Weights of a small encoder-decoder audio transcriber: encoder arch crnn.
Rows from block 4 of the text decoder, named by matrix and row number. Rows with one number belong to one neuron. Each number is 50 + 12 x the weight over its row's rms, rounded and kept within 0 to 99. All counts start at 0. After the name is the row's rms in percent of the matrix's.
# gate: MLP gate (decoder.blocks.4.mlp.gate.weight, 336x128), inputs 0-127
# fc1: MLP up (decoder.blocks.4.mlp.fc1.weight, 336x128), inputs 0-127
# fc2: MLP down (decoder.blocks.4.mlp.fc2.weight, 128x336, transposed), outputs 0-127
gate.153 099:62 56 57 41 57 40 52 56 58 27 32 41 44 51 61 60 52 54 55 59 46 40 74 57 44 50 64 58 34 35 49 52 41 50 44 48 57 32 53 59 36 52 30 49 62 68 32 52 48 37 40 44 41 41 48 57 60 61 74 44 58 47 78 77 54 62 17 68 58 61 38 48 62 64 33 59 56 35 68 73 42 44 61 49 45 42 58 62 58 28 42 46 46 54 30 56 33 31 41 60 60 30 29 40 43 39 45 52 52 55 44 46 47 24 53 56 45 54 39 31 75 47 43 52 47 57 68 33
gate.154 101:58 45 84 46 64 58 47 63 45 66 46 43 66 38 55 38 46 46 48 49 45 42 51 46 38 31 47 38 52 55 67 34 37 34 33 29 39 54 48 48 62 71 46 48 50 54 39 63 72 49 47 61 50 44 45 50 49 48 49 44 54 29 56 52 58 59 30 48 53 63 62 30 59 87 49 22 51 80 47 47 43 68 64 44 53 62 40 63 35 53 41 44 61 56 43 47 35 59 53 57 60 49 39 71 66 28 53 51 65 48 48 77 40 63 43 74 41 42 44 43 28 51 40 29 51 40 43 57
gate.155 098:28 42 43 68 45 36 51 63 57 81 63 51 46 50 55 58 41 37 52 56 71 58 50 59 51 63 53 65 46 58 46 57 53 80 43 62 37 52 60 47 56 46 46 48 47 27 52 68 49 49 53 40 63 53 35 34 49 39 56 43 49 65 68 54 52 63 47 51 46 67 47 31 47 56 46 43 59 54 60 85 31 60 70 41 66 40 49 78 57 55 45 79 52 52 65 43 74 35 65 66 44 32 49 54 56 54 45 56 60 50 68 43 35 57 51 43 53 56 70 37 47 64 58 40 71 22 47 47
gate.156 104:24 53 48 57 51 65 53 58 57 44 70 30 61 30 30 40 39 32 56 43 65 35 45 56 49 33 47 50 32 54 43 36 61 53 45 32 37 43 39 65 51 41 49 49 46 45 58 50 49 38 56 67 42 40 37 45 24 61 58 33 38 41 52 45 79 50 45 25 46 61 59 36 49 26 65 59 36 54 47 40 37 55 43 69 61 63 41 50 36 69 54 59 24 37 66 61 48 53 34 64 37 40 43 44 45 43 54 76 41 59 46 43 55 53 64 40 40 38 30 31 51 39 49 70 47 63 59 66
gate.157 104:32 46 37 43 43 51 44 47 43 64 31 60 41 48 45 54 44 52 50 61 48 28 60 51 49 44 59 55 45 32 26 45 32 58 38 48 54 64 50 61 30 48 38 38 48 59 39 58 70 57 49 45 48 66 47 34 47 46 48 62 73 65 43 52 73 71 45 48 44 50 48 50 62 76 45 41 30 50 64 46 26 37 31 30 28 46 46 50 42 64 69 52 55 45 49 49 49 43 77 79 51 23 38 46 51 44 37 34 47 40 75 46 23 40 48 46 51 48 52 74 38 59 57 33 42 46 46 34
gate.158 101:53 53 48 49 69 48 34 39 69 51 51 57 37 55 51 20 37 46 44 60 45 48 66 51 41 44 34 33 68 44 63 37 56 36 42 58 59 42 63 26 46 34 41 30 51 31 62 29 52 66 47 49 34 40 48 35 39 50 71 41 67 52 58 63 48 39 50 43 75 56 60 44 44 63 34 46 64 43 57 46 61 49 69 61 51 66 39 48 64 55 54 66 51 38 57 37 60 37 82 53 38 38 50 54 52 38 45 57 38 23 52 71 56 38 55 47 52 50 32 67 53 79 45 44 49 54 27 65
gate.159 098:37 47 59 64 47 50 60 68 44 51 21 31 53 61 54 34 59 34 35 50 63 54 41 57 39 36 34 41 39 55 30 48 46 47 48 30 64 58 41 39 56 27 36 52 80 44 63 52 40 56 37 49 38 50 65 49 35 73 64 64 49 64 69 52 33 37 38 41 64 35 45 28 37 38 56 61 50 40 59 60 72 38 51 40 38 46 68 50 53 42 26 68 38 66 50 22 48 47 47 35 53 63 35 33 59 38 40 53 50 47 58 63 45 36 40 41 61 43 43 62 44 44 54 51 56 50 46 73
gate.160 103:48 43 33 47 54 63 60 61 36 39 38 48 48 34 64 39 76 52 46 42 63 53 50 72 54 46 46 32 53 39 61 37 36 75 40 45 51 38 52 56 37 61 68 37 40 47 60 51 68 54 53 46 53 57 54 54 59 62 54 54 56 50 49 67 63 54 47 60 21 44 61 25 44 65 61 54 54 38 66 23 43 50 50 61 30 18 70 53 35 51 54 38 46 16 41 72 50 25 45 52 53 46 47 53 52 39 53 36 46 53 48 66 50 38 40 28 50 73 58 45 60 42 49 35 51 61 70 55
gate.161 091:65 54 54 57 55 55 34 45 51 42 52 35 52 72 49 47 44 43 39 51 55 37 49 35 71 42 75 59 50 66 15 51 46 56 60 37 54 40 54 54 54 76 48 47 49 47 84 58 51 56 42 42 46 38 70 25 07 39 46 48 62 41 50 58 61 48 58 35 59 29 48 51 32 41 50 66 47 63 61 35 52 37 70 40 46 44 53 59 68 36 54 72 46 40 52 58 45 44 57 59 47 30 25 41 52 45 56 65 38 57 35 43 49 43 53 57 46 51 43 41 31 70 63 39 40 54 44 57
gate.162 105:45 38 27 54 41 39 58 56 31 51 25 42 58 48 35 34 54 58 38 53 33 45 72 43 53 38 36 61 58 52 81 64 57 43 44 46 54 56 53 46 50 49 29 48 59 41 42 59 65 68 49 38 47 32 40 51 46 61 48 39 39 38 64 57 52 87 38 44 54 44 48 21 23 30 39 46 50 44 37 69 56 32 47 39 52 45 72 63 52 46 49 53 57 61 67 40 69 41 59 68 54 52 27 39 50 53 55 44 62 43 55 59 49 43 54 65 46 48 32 27 44 75 43 46 50 63 42 34
gate.163 107:33 33 72 59 36 46 47 54 36 24 58 50 33 49 28 87 54 59 41 49 51 65 38 36 52 38 54 74 67 60 38 55 41 54 51 61 51 46 79 39 41 58 47 42 57 58 57 64 48 50 44 64 56 51 40 47 47 51 60 66 55 39 70 36 36 57 40 46 49 31 52 50 55 50 29 31 55 45 75 43 42 71 58 77 55 42 37 58 61 49 47 66 29 59 55 72 47 59 47 75 56 50 45 44 51 41 61 38 29 20 54 48 54 54 50 62 46 39 42 47 42 52 63 52 44 38 41 42
gate.164 104:50 29 65 58 43 52 33 73 35 51 47 57 46 25 48 57 57 42 71 60 39 36 42 35 30 52 39 64 62 44 35 46 62 72 60 33 61 61 57 51 69 35 49 62 87 49 39 55 58 44 57 68 61 54 47 43 22 60 68 50 52 33 58 56 25 56 31 51 27 35 49 37 37 74 50 63 28 42 42 35 58 48 56 44 48 48 49 55 48 49 29 51 35 43 50 56 53 42 51 53 50 36 73 46 46 56 37 52 38 44 45 52 63 46 27 51 46 48 48 54 42 53 24 53 45 49 44 64
gate.165 102:64 44 55 64 57 51 46 53 32 59 35 50 53 54 69 51 47 49 27 58 39 51 52 46 34 57 61 74 33 68 62 44 54 52 45 50 75 45 61 69 54 57 35 38 53 38 50 34 59 60 34 63 54 36 35 50 69 39 44 65 47 56 58 48 36 42 50 74 23 46 65 35 42 56 60 61 50 21 62 51 55 37 67 53 50 25 49 58 50 60 65 61 27 48 58 26 60 61 55 46 24 45 22 70 52 53 39 51 48 42 56 55 56 69 54 45 50 51 44 66 41 28 43 54 59 69 41 47
gate.166 102:38 43 65 51 67 68 44 64 59 57 35 56 63 53 63 46 51 41 57 36 31 43 40 42 55 37 45 19 65 70 34 56 65 44 57 64 31 55 40 40 59 45 31 56 50 50 51 44 41 54 50 53 32 85 57 46 60 60 45 48 36 44 61 47 52 33 41 59 45 57 70 42 26 45 54 53 51 48 62 50 46 37 46 64 54 37 43 37 70 34 48 59 45 71 34 50 38 54 64 47 54 43 60 34 25 52 66 61 65 66 59 72 38 55 53 58 44 60 46 42 41 85 45 41 43 55 64 29
gate.167 098:55 60 49 51 58 42 49 34 72 50 62 35 52 38 66 49 32 45 58 66 31 39 22 31 59 48 59 54 49 43 68 51 55 68 57 41 54 55 31 41 47 33 41 53 23 45 54 67 44 45 58 76 42 70 56 58 57 49 42 41 34 39 68 40 69 51 71 53 38 66 45 48 50 64 50 41 37 50 43 46 61 39 39 58 56 66 54 64 59 38 30 68 49 53 54 31 50 43 59 58 28 44 49 29 54 58 49 34 48 69 46 42 19 49 75 61 44 35 40 57 39 42 63 34 46 41 39 39
gate.168 097:45 50 76 42 38 46 46 63 64 56 62 60 25 58 54 71 71 50 42 46 28 43 68 57 60 43 51 37 40 47 49 45 41 46 50 36 57 44 35 57 33 46 36 36 32 29 39 42 58 55 59 41 53 39 55 69 55 41 58 36 63 64 58 40 59 40 41 45 47 40 48 45 59 32 74 64 53 63 78 52 60 53 50 54 47 42 26 35 48 51 73 34 25 54 54 57 62 46 44 69 56 49 38 55 83 71 65 49 33 55 58 37 59 61 51 65 69 41 57 54 45 45 41 62 38 49 63 55
gate.169 096:37 68 49 46 59 46 65 32 32 37 42 48 34 69 50 38 34 44 52 53 44 71 61 61 72 60 44 58 38 53 47 38 35 48 37 56 62 50 46 38 36 56 57 62 50 70 47 47 45 46 33 40 41 29 51 45 46 59 67 62 39 55 56 36 59 40 81 31 25 45 47 57 54 54 24 59 35 43 47 57 65 39 60 57 32 52 58 58 54 48 65 46 44 65 74 57 54 56 39 75 40 50 52 40 44 64 36 61 63 30 60 34 35 34 60 76 38 40 50 20 49 60 53 52 47 59 46 55
gate.170 098:42 26 42 48 54 36 76 40 33 45 46 33 52 64 49 60 61 46 38 57 55 52 48 36 43 27 39 43 57 52 39 54 50 59 44 49 41 39 65 49 55 65 51 45 39 79 56 36 37 69 55 23 58 61 53 64 38 45 24 30 61 64 54 72 48 41 27 45 50 89 65 55 56 56 55 46 63 45 66 47 47 72 35 43 44 44 33 55 42 48 63 34 47 51 43 66 57 65 37 45 36 54 61 48 45 49 42 45 52 33 62 32 52 62 54 53 49 44 61 43 57 35 54 56 60 26 28 51
fc1.153 096:70 48 58 66 40 60 62 70 52 37 53 52 36 60 54 73 50 67 43 44 48 46 40 37 56 47 30 51 44 40 53 60 48 59 44 42 81 43 57 44 58 44 74 51 66 36 56 59 56 72 28 38 24 71 60 56 39 22 30 25 59 48 57 52 56 47 27 56 42 68 41 66 56 40 66 36 44 51 41 51 42 44 47 53 48 55 68 50 33 51 32 18 59 56 52 34 65 50 49 50 42 67 51 48 64 47 52 61 48 44 53 65 66 52 66 46 57 59 59 46 31 33 58 58 36 45 46 53
fc1.154 097:36 42 39 58 44 57 41 63 56 63 69 45 44 24 60 48 51 35 71 42 43 44 44 45 23 62 62 63 58 37 58 55 62 43 45 37 52 68 52 60 56 66 60 55 47 62 30 23 46 45 33 48 57 51 51 44 54 50 52 34 68 63 48 47 35 65 59 34 31 70 65 34 63 54 54 42 56 63 52 55 49 30 27 46 57 34 45 31 51 68 53 68 50 55 49 66 51 59 59 51 67 31 35 47 59 50 44 51 58 82 46 40 40 68 73 40 47 39 59 35 58 63 39 33 46 67 62 56
fc1.155 096:28 53 59 60 65 40 44 43 19 27 30 58 72 62 42 70 56 45 57 65 65 49 54 26 53 28 45 58 65 55 47 55 52 41 50 40 66 52 68 62 52 52 46 57 65 45 56 56 46 53 60 55 42 36 51 49 64 66 44 47 74 52 41 50 39 59 42 33 58 44 44 47 59 50 63 42 47 29 47 40 69 51 45 41 33 42 67 50 42 58 52 21 51 54 47 29 46 55 45 34 55 75 58 52 62 49 35 48 38 59 62 36 70 12 45 51 60 50 51 68 42 67 58 47 29 40 51 47
fc1.156 094:51 36 68 58 43 34 28 64 55 52 16 63 45 46 45 39 63 37 56 65 52 52 46 70 51 35 62 38 53 60 35 50 45 51 47 33 51 56 55 51 36 58 30 53 37 50 58 55 72 54 72 60 52 40 28 53 62 54 68 40 48 36 44 38 59 72 47 57 59 62 55 52 30 46 46 73 74 56 63 43 55 72 19 36 44 48 21 60 55 36 56 36 50 37 62 34 41 64 47 57 49 37 46 40 61 50 59 53 66 59 47 23 41 43 48 52 50 65 66 45 40 45 62 38 39 57 48 57
fc1.157 103:72 41 45 56 47 41 50 52 61 66 30 54 61 61 31 46 41 54 41 51 53 35 52 51 33 36 47 43 44 51 49 79 51 39 54 56 49 60 64 50 34 59 50 60 37 53 43 38 41 44 64 22 45 34 52 44 36 38 47 43 42 59 68 82 66 68 71 48 52 40 49 49 44 35 69 26 34 68 65 50 43 59 45 53 53 13 46 49 46 47 42 56 48 60 67 76 59 44 56 34 54 62 43 37 57 47 58 27 65 57 61 44 37 39 50 43 61 59 64 67 37 68 57 40 43 67 40 56
fc1.158 101:67 47 68 46 51 43 30 48 52 60 54 49 38 60 43 51 28 72 43 48 52 56 65 22 60 61 35 48 28 51 47 43 35 54 44 25 44 41 59 64 56 55 56 64 40 44 49 66 63 78 30 55 50 63 59 47 34 46 33 69 55 50 63 44 63 60 66 39 59 44 68 43 61 53 40 44 40 36 47 41 28 50 55 30 41 61 44 42 57 66 54 63 35 54 57 58 42 80 44 31 40 50 55 64 51 40 65 64 33 42 53 73 58 46 51 53 45 40 43 40 24 53 55 33 44 49 37 72
fc1.159 096:48 47 42 53 24 38 46 45 61 66 53 55 63 50 88 57 56 60 77 59 48 35 62 45 34 52 43 67 35 49 65 37 37 43 69 51 34 59 59 48 49 70 57 44 63 42 51 44 41 41 53 51 48 62 58 47 24 66 70 40 50 70 50 37 56 44 40 55 52 57 44 61 48 28 39 54 41 45 60 32 78 42 48 44 47 47 27 39 34 40 51 53 30 68 54 48 57 65 69 48 52 51 30 65 20 50 49 54 47 67 41 42 63 47 57 45 38 44 48 31 40 57 52 66 60 28 55 48
fc1.160 104:33 52 62 51 44 54 65 39 54 45 45 57 50 42 36 43 47 44 42 56 56 53 54 46 39 76 45 69 47 61 60 63 47 30 31 29 35 40 41 44 52 26 28 49 44 33 52 68 58 71 58 53 66 53 47 64 49 50 48 33 49 44 50 51 50 25 79 53 23 52 71 52 51 41 42 47 41 78 53 54 50 61 59 61 32 48 59 63 38 58 57 41 45 47 61 56 30 50 33 33 67 38 41 38 39 25 67 66 36 57 55 44 34 41 75 50 46 54 31 41 42 38 60 57 45 59 69 52
fc1.161 090:66 21 47 39 51 52 53 56 55 42 53 45 50 62 53 30 39 65 42 65 52 32 55 58 45 50 44 50 42 50 70 49 80 35 43 57 40 65 47 48 68 25 48 56 56 32 40 48 63 70 62 69 61 50 49 53 65 59 48 52 68 60 65 32 35 46 55 41 56 72 60 63 48 44 44 43 60 45 60 51 45 52 53 50 51 40 40 47 35 73 40 51 38 26 78 56 61 43 32 43 70 51 78 52 33 23 66 37 46 68 45 50 51 51 65 50 36 45 59 38 54 41 44 76 37 49 61 45
fc1.162 096:28 29 53 45 34 56 52 51 49 45 36 47 34 48 49 23 43 47 51 49 57 19 38 39 32 40 37 48 40 40 51 70 55 45 54 35 23 58 29 41 40 62 65 52 60 51 58 51 53 49 32 66 30 49 25 48 64 49 57 53 47 45 54 47 74 55 36 22 52 70 50 68 54 41 29 54 59 59 45 21 68 58 41 45 41 71 53 51 43 67 39 38 57 53 37 35 44 52 67 36 43 44 60 35 52 38 41 56 53 46 41 46 48 38 62 58 54 49 64 36 62 54 40 42 63 44 53 77
fc1.163 101:44 48 45 43 52 77 28 72 72 47 41 58 50 33 55 50 46 62 49 53 58 52 61 50 42 47 41 53 65 59 48 38 73 64 33 38 42 60 69 43 47 58 54 68 38 52 62 66 55 49 52 42 76 60 59 65 63 42 43 40 69 42 49 59 36 56 51 17 45 66 44 55 50 50 49 60 45 36 65 51 66 56 52 59 48 55 52 58 61 53 15 40 41 56 49 51 39 46 63 48 38 53 35 66 49 32 73 46 40 40 61 48 30 14 51 72 46 43 41 50 41 52 37 63 64 64 51 29
fc1.164 100:44 54 52 58 77 49 60 48 40 46 53 32 42 35 43 43 36 45 40 35 48 37 68 34 51 32 74 54 76 66 82 46 34 42 65 64 31 43 40 54 53 46 39 71 55 52 69 35 48 55 44 48 47 62 53 35 43 65 47 52 45 53 46 64 44 47 53 49 61 65 27 53 41 54 38 47 41 62 42 86 47 52 50 60 57 43 60 43 47 40 42 45 44 30 56 70 46 41 29 36 52 55 56 46 70 44 59 43 55 63 48 71 56 68 39 54 61 43 39 70 63 54 26 59 36 58 73 44
fc1.165 101:32 34 42 54 53 50 56 46 49 68 52 20 58 66 30 70 56 47 71 48 53 62 38 58 46 50 57 37 41 44 48 59 42 54 58 54 33 41 64 35 44 41 60 48 52 45 32 40 36 45 26 77 47 53 60 82 45 40 37 87 47 63 66 49 57 52 49 65 31 50 59 42 54 41 44 51 48 60 57 46 41 59 47 30 47 51 55 53 49 57 67 54 53 27 47 48 63 48 51 51 72 54 25 44 63 61 19 50 71 38 33 64 50 42 63 45 33 57 46 59 38 42 51 70 48 55 50 53
fc1.166 099:69 43 56 61 39 47 44 81 54 59 45 59 38 47 48 46 52 49 54 44 47 59 40 62 43 47 46 56 63 44 57 57 31 59 40 78 79 47 57 59 44 39 40 40 29 73 44 63 21 39 61 59 69 51 51 43 68 37 62 47 54 38 60 61 35 67 48 32 49 51 25 49 63 65 19 37 64 41 35 60 35 36 45 36 65 72 41 69 40 40 46 50 45 51 42 40 46 68 54 49 39 44 59 70 64 53 54 56 39 43 66 65 48 41 54 49 43 49 43 52 67 44 36 35 57 68 51 55
fc1.167 103:54 55 59 29 29 39 36 42 72 57 59 64 49 44 59 32 45 56 67 49 53 42 20 57 50 60 73 41 41 41 38 39 51 63 66 38 55 48 55 59 67 48 52 63 51 70 37 53 58 47 36 58 40 59 43 66 51 40 61 54 49 54 46 43 36 63 48 56 62 63 51 35 19 51 76 68 46 39 66 42 51 53 47 58 78 30 47 45 66 56 54 37 60 37 63 73 41 69 40 46 52 51 44 27 55 57 64 63 77 60 56 57 32 46 51 50 54 60 59 60 39 39 69 44 36 53 59 66
fc1.168 095:57 59 71 26 57 47 32 61 32 66 51 51 45 47 67 47 70 56 49 54 52 39 69 46 53 57 41 41 49 52 46 24 52 56 32 52 37 45 58 51 45 46 34 49 43 44 37 44 44 73 42 55 35 61 35 49 63 66 41 50 47 55 57 17 42 49 49 43 31 57 35 57 40 56 53 50 65 59 65 40 51 39 34 65 55 58 24 54 61 66 48 54 48 62 69 56 46 36 48 35 37 37 71 52 64 73 87 43 47 58 44 45 51 68 65 48 50 29 60 53 42 54 67 49 69 35 66 63
fc1.169 099:57 55 48 55 91 53 74 42 54 53 58 48 56 71 54 38 50 39 64 66 65 46 41 46 34 45 64 43 66 50 37 30 40 57 65 50 29 39 51 47 40 40 46 51 41 47 45 70 47 47 27 44 45 43 54 46 55 40 74 46 40 38 62 19 62 25 49 38 48 41 45 42 71 43 38 54 42 41 42 68 46 56 73 40 31 73 42 50 53 59 72 50 38 43 60 68 56 36 38 36 56 43 40 55 41 52 49 54 62 60 59 40 53 43 80 68 49 35 42 48 55 70 53 34 53 45 55 52
fc1.170 086:44 50 60 58 63 58 39 59 57 44 38 52 51 62 32 43 40 33 54 43 61 18 60 51 38 44 52 35 57 60 38 36 24 48 47 56 49 69 47 45 63 50 38 33 51 39 63 58 43 56 57 51 62 27 28 35 32 43 60 37 59 41 63 20 44 33 86 35 54 37 54 29 54 61 39 34 59 62 66 40 40 68 33 38 32 46 57 74 64 53 42 58 49 56 51 56 58 40 46 54 28 48 41 55 42 53 50 42 54 61 47 41 34 73 60 36 41 45 23 56 48 61 55 57 44 52 50 50
fc2.153 097:42 62 43 76 49 24 42 48 56 57 50 52 56 56 48 54 68 49 74 42 60 46 57 45 41 40 38 62 74 46 55 48 62 23 65 59 71 53 36 47 44 43 63 53 64 63 68 54 43 53 43 53 69 31 47 63 53 47 46 44 66 59 55 49 64 47 29 49 73 66 59 53 28 54 49 46 73 49 61 54 55 44 50 65 66 36 55 42 34 20 33 55 68 42 61 37 51 55 41 35 27 46 51 59 52 31 42 41 42 35 34 45 40 43 51 65 51 52 59 55 43 49 53 77 25 35 50 63
fc2.154 098:51 49 49 52 61 64 63 62 61 38 55 68 56 71 36 45 51 67 51 55 59 57 44 30 57 54 34 56 54 63 38 66 38 56 34 45 55 47 63 54 38 47 31 81 50 51 41 76 68 58 45 46 59 54 64 62 64 62 50 53 39 44 47 51 55 58 81 78 57 60 55 52 31 59 69 33 51 70 35 28 74 33 42 35 38 57 41 40 43 25 56 46 71 62 56 22 41 55 54 52 58 41 56 57 45 44 44 42 57 36 42 51 32 68 48 54 39 47 50 41 49 51 45 64 39 38 64 60
fc2.155 096:47 42 45 49 48 45 43 42 36 43 45 37 45 45 41 26 41 37 32 52 65 51 52 49 33 33 48 47 41 67 52 25 56 44 57 56 43 39 30 46 51 60 78 39 40 54 28 47 52 25 54 46 52 59 48 50 48 60 34 48 72 41 50 39 69 42 44 74 69 63 60 39 39 51 58 27 74 48 62 58 30 45 41 38 70 44 62 69 44 36 51 55 44 49 51 62 70 36 58 38 42 49 42 41 72 60 47 69 23 53 51 53 71 61 53 66 53 80 45 53 50 58 55 66 62 44 46 63
fc2.156 096:61 42 46 37 55 39 47 40 39 42 36 54 48 43 46 49 56 44 33 52 49 59 59 44 59 37 37 40 52 39 46 51 44 21 57 43 67 28 68 50 29 48 54 74 23 56 56 55 45 42 33 59 43 46 59 60 34 45 72 61 55 21 39 45 41 66 73 48 76 44 33 60 49 49 69 58 47 52 46 55 59 53 60 80 39 49 39 32 25 71 51 56 67 63 59 71 54 46 52 44 38 45 43 76 45 64 66 47 34 43 50 36 62 67 66 45 48 43 41 39 41 68 50 48 45 50 58 51
fc2.157 106:49 66 62 49 33 62 54 54 73 43 44 61 73 34 52 31 42 73 68 67 55 59 66 57 62 69 57 70 24 25 60 49 57 47 55 64 50 52 52 57 37 61 42 57 40 53 51 33 45 59 57 49 42 73 39 56 50 64 42 34 46 66 43 46 39 64 63 45 51 51 56 52 71 60 51 40 48 44 35 29 48 47 54 57 59 42 59 78 45 51 57 59 21 46 38 51 52 64 67 42 34 55 51 59 66 40 61 56 51 51 70 49 60 48 52 19 68 32 67 39 68 52 47 57 50 46 35 58
fc2.158 100:62 46 68 51 38 45 51 49 48 57 42 23 32 56 50 32 53 30 33 42 59 61 41 62 57 46 43 30 44 41 62 42 30 50 52 39 53 52 84 29 59 51 58 60 68 41 64 43 36 59 56 57 37 59 76 51 53 43 43 51 43 61 45 51 62 29 45 57 46 51 42 53 48 66 66 44 48 41 22 56 55 56 61 40 44 72 46 62 59 53 50 65 33 51 42 32 60 75 45 55 45 56 30 59 57 54 61 57 61 62 40 53 30 57 17 61 48 45 57 61 40 50 62 49 48 19 66 59
fc2.159 094:44 55 39 69 42 30 58 50 47 36 32 69 62 38 54 80 55 44 52 78 37 62 73 29 57 27 40 43 65 27 59 48 59 61 40 53 49 34 54 56 57 49 41 66 55 51 43 50 48 33 34 46 67 40 41 47 44 40 44 47 45 62 57 58 58 52 43 52 57 52 66 63 17 54 44 54 52 59 41 41 47 54 69 41 55 40 53 33 35 42 40 43 49 52 71 60 52 42 48 83 52 44 68 56 47 60 46 61 47 64 46 24 51 42 53 64 47 62 51 66 43 31 55 36 24 59 37 61
fc2.160 101:53 50 76 73 54 45 59 45 77 32 32 45 38 42 51 47 40 59 45 42 65 60 54 53 61 40 52 36 24 42 50 44 57 51 53 37 39 56 54 45 32 68 47 29 56 53 41 44 57 49 82 51 46 49 39 48 49 33 55 52 57 51 60 67 70 43 45 43 20 57 61 62 58 45 60 68 74 53 58 46 27 44 50 41 32 55 39 25 68 44 45 63 31 48 78 47 49 52 33 61 62 57 58 40 55 26 34 51 37 63 48 38 37 57 42 53 43 46 44 50 52 59 71 44 62 71 52 51
fc2.161 084:37 50 48 42 50 55 56 50 51 61 57 52 61 43 69 45 52 41 50 48 61 52 43 64 62 32 39 52 45 50 60 34 58 39 37 59 48 48 60 29 47 48 43 41 60 47 47 38 44 50 36 52 58 40 47 51 39 58 53 47 48 48 33 40 76 15 70 59 38 56 80 60 47 34 48 38 59 76 34 30 44 23 57 47 22 36 53 43 44 64 46 48 39 45 36 53 56 35 75 49 38 40 23 57 54 53 30 54 67 61 35 47 63 40 54 50 68 68 67 47 31 32 36 33 44 57 41 65
fc2.162 095:47 45 47 47 60 32 53 77 59 56 46 53 68 48 49 43 63 54 45 51 38 63 56 50 40 55 49 29 60 70 55 50 74 36 41 41 33 51 57 34 40 37 82 33 54 67 55 54 55 49 65 52 39 45 39 56 54 40 57 66 49 49 55 41 51 78 62 26 54 49 36 43 61 30 31 46 45 37 68 45 42 28 53 52 59 46 69 66 64 59 52 49 43 55 57 50 45 47 54 78 37 59 52 42 57 49 49 38 54 20 39 33 55 83 55 62 44 38 54 65 28 41 38 55 47 54 54 29
fc2.163 096:80 56 47 71 58 68 42 83 66 32 75 48 54 62 61 48 66 36 37 38 47 46 51 71 43 45 61 56 44 41 38 40 45 67 43 47 48 53 53 45 63 50 54 44 55 47 49 73 50 43 54 30 34 53 47 52 45 35 29 60 49 45 38 47 58 38 44 50 43 45 64 43 40 39 51 59 42 43 45 33 60 36 54 29 47 77 44 72 44 27 47 57 53 50 70 75 29 59 32 50 50 70 54 58 74 46 42 53 38 52 65 67 49 40 47 31 47 42 50 54 41 60 44 32 42 52 72 61
fc2.164 100:54 41 33 46 54 45 66 38 52 35 22 52 43 69 66 70 54 56 76 41 54 50 56 59 51 54 15 57 50 55 45 78 42 62 46 42 38 49 58 60 34 33 59 57 70 53 42 51 49 67 65 39 44 47 50 45 40 57 51 25 44 39 42 52 49 58 32 42 68 62 46 58 47 77 56 40 39 37 59 61 70 59 42 51 36 48 54 38 51 39 67 45 59 22 62 64 44 66 68 73 48 64 36 45 49 51 53 50 61 45 62 46 43 58 50 51 46 71 60 53 56 62 76 35 59 48 28 47
fc2.165 099:48 62 45 48 43 46 66 70 68 70 62 39 65 48 60 48 45 42 56 56 45 48 41 70 43 29 44 42 54 56 48 63 36 79 43 48 63 78 63 52 43 36 46 52 30 44 47 62 52 49 38 53 52 50 31 40 25 37 38 53 41 62 28 30 49 38 38 50 52 53 57 49 62 34 48 26 33 52 71 55 39 55 54 46 44 43 81 56 63 56 51 26 51 34 52 28 59 52 49 47 50 66 50 28 83 32 54 51 50 41 50 63 49 32 55 44 38 39 46 70 65 44 61 52 55 51 61 44
fc2.166 096:26 53 35 43 54 56 61 55 55 35 57 43 43 52 58 73 49 48 54 60 69 48 45 69 65 69 61 42 38 46 59 50 47 34 61 19 57 48 42 47 39 42 50 25 51 39 48 26 53 51 60 39 43 56 43 44 51 68 52 42 51 45 47 34 32 31 56 53 51 35 66 45 40 29 58 48 45 73 34 49 48 42 45 49 28 25 60 37 70 24 59 28 66 53 49 64 55 45 70 36 49 43 49 46 44 69 49 53 60 51 52 38 56 35 29 56 81 66 49 33 48 63 49 56 64 37 53 51
fc2.167 097:63 55 64 66 53 29 38 57 49 70 59 36 30 42 24 40 77 59 58 29 75 45 56 50 49 50 61 62 54 55 29 30 48 51 58 52 37 56 38 52 67 63 54 51 59 59 64 66 43 52 56 39 51 54 33 44 43 47 51 43 51 53 45 41 40 53 34 47 43 61 49 56 49 39 83 63 54 65 33 49 44 45 74 47 45 58 50 59 42 54 59 48 23 64 48 61 71 35 41 40 64 38 43 46 61 44 50 22 57 50 36 29 56 51 65 34 67 65 62 23 52 35 44 53 50 42 41 39
fc2.168 098:69 42 65 30 60 37 35 70 56 69 41 55 38 63 52 72 47 32 35 68 46 61 37 38 35 73 52 66 62 64 33 50 51 58 57 58 57 38 62 60 55 57 70 51 56 50 50 49 68 56 52 58 27 48 48 64 55 55 58 55 57 73 57 71 54 60 48 55 55 41 58 44 51 45 47 47 64 61 57 31 51 48 57 67 64 57 65 50 45 59 47 43 42 32 64 34 46 18 47 43 46 37 58 50 42 58 28 37 46 54 59 27 60 66 60 78 47 57 38 65 47 58 78 50 46 71 49 61
fc2.169 099:41 43 45 52 25 58 50 41 44 35 58 62 71 51 50 40 36 71 52 62 50 36 56 52 44 24 39 61 50 43 27 59 31 37 49 20 30 56 55 60 25 34 28 45 37 67 68 37 42 48 58 54 55 37 54 20 61 42 46 36 59 47 57 44 62 54 49 64 50 71 86 40 40 44 47 55 54 51 63 48 46 52 46 33 72 65 45 57 61 66 49 60 46 37 44 64 53 51 55 57 57 56 65 46 46 35 64 55 39 51 43 51 50 45 58 46 36 60 37 56 57 47 40 30 62 38 62 27
fc2.170 091:51 69 58 34 17 42 62 42 50 53 50 44 50 47 56 56 34 63 44 68 69 62 54 56 32 67 51 35 63 57 79 68 55 37 55 41 67 41 44 40 58 68 55 50 56 43 62 41 49 37 66 42 66 40 27 32 58 48 56 32 60 56 37 49 39 37 68 39 55 54 60 57 67 45 30 55 52 43 70 63 48 54 62 49 49 63 72 66 51 52 46 50 52 41 44 71 55 48 64 30 53 44 29 74 57 53 49 51 40 59 27 47 35 41 66 53 77 44 53 51 45 32 52 51 71 55 39 45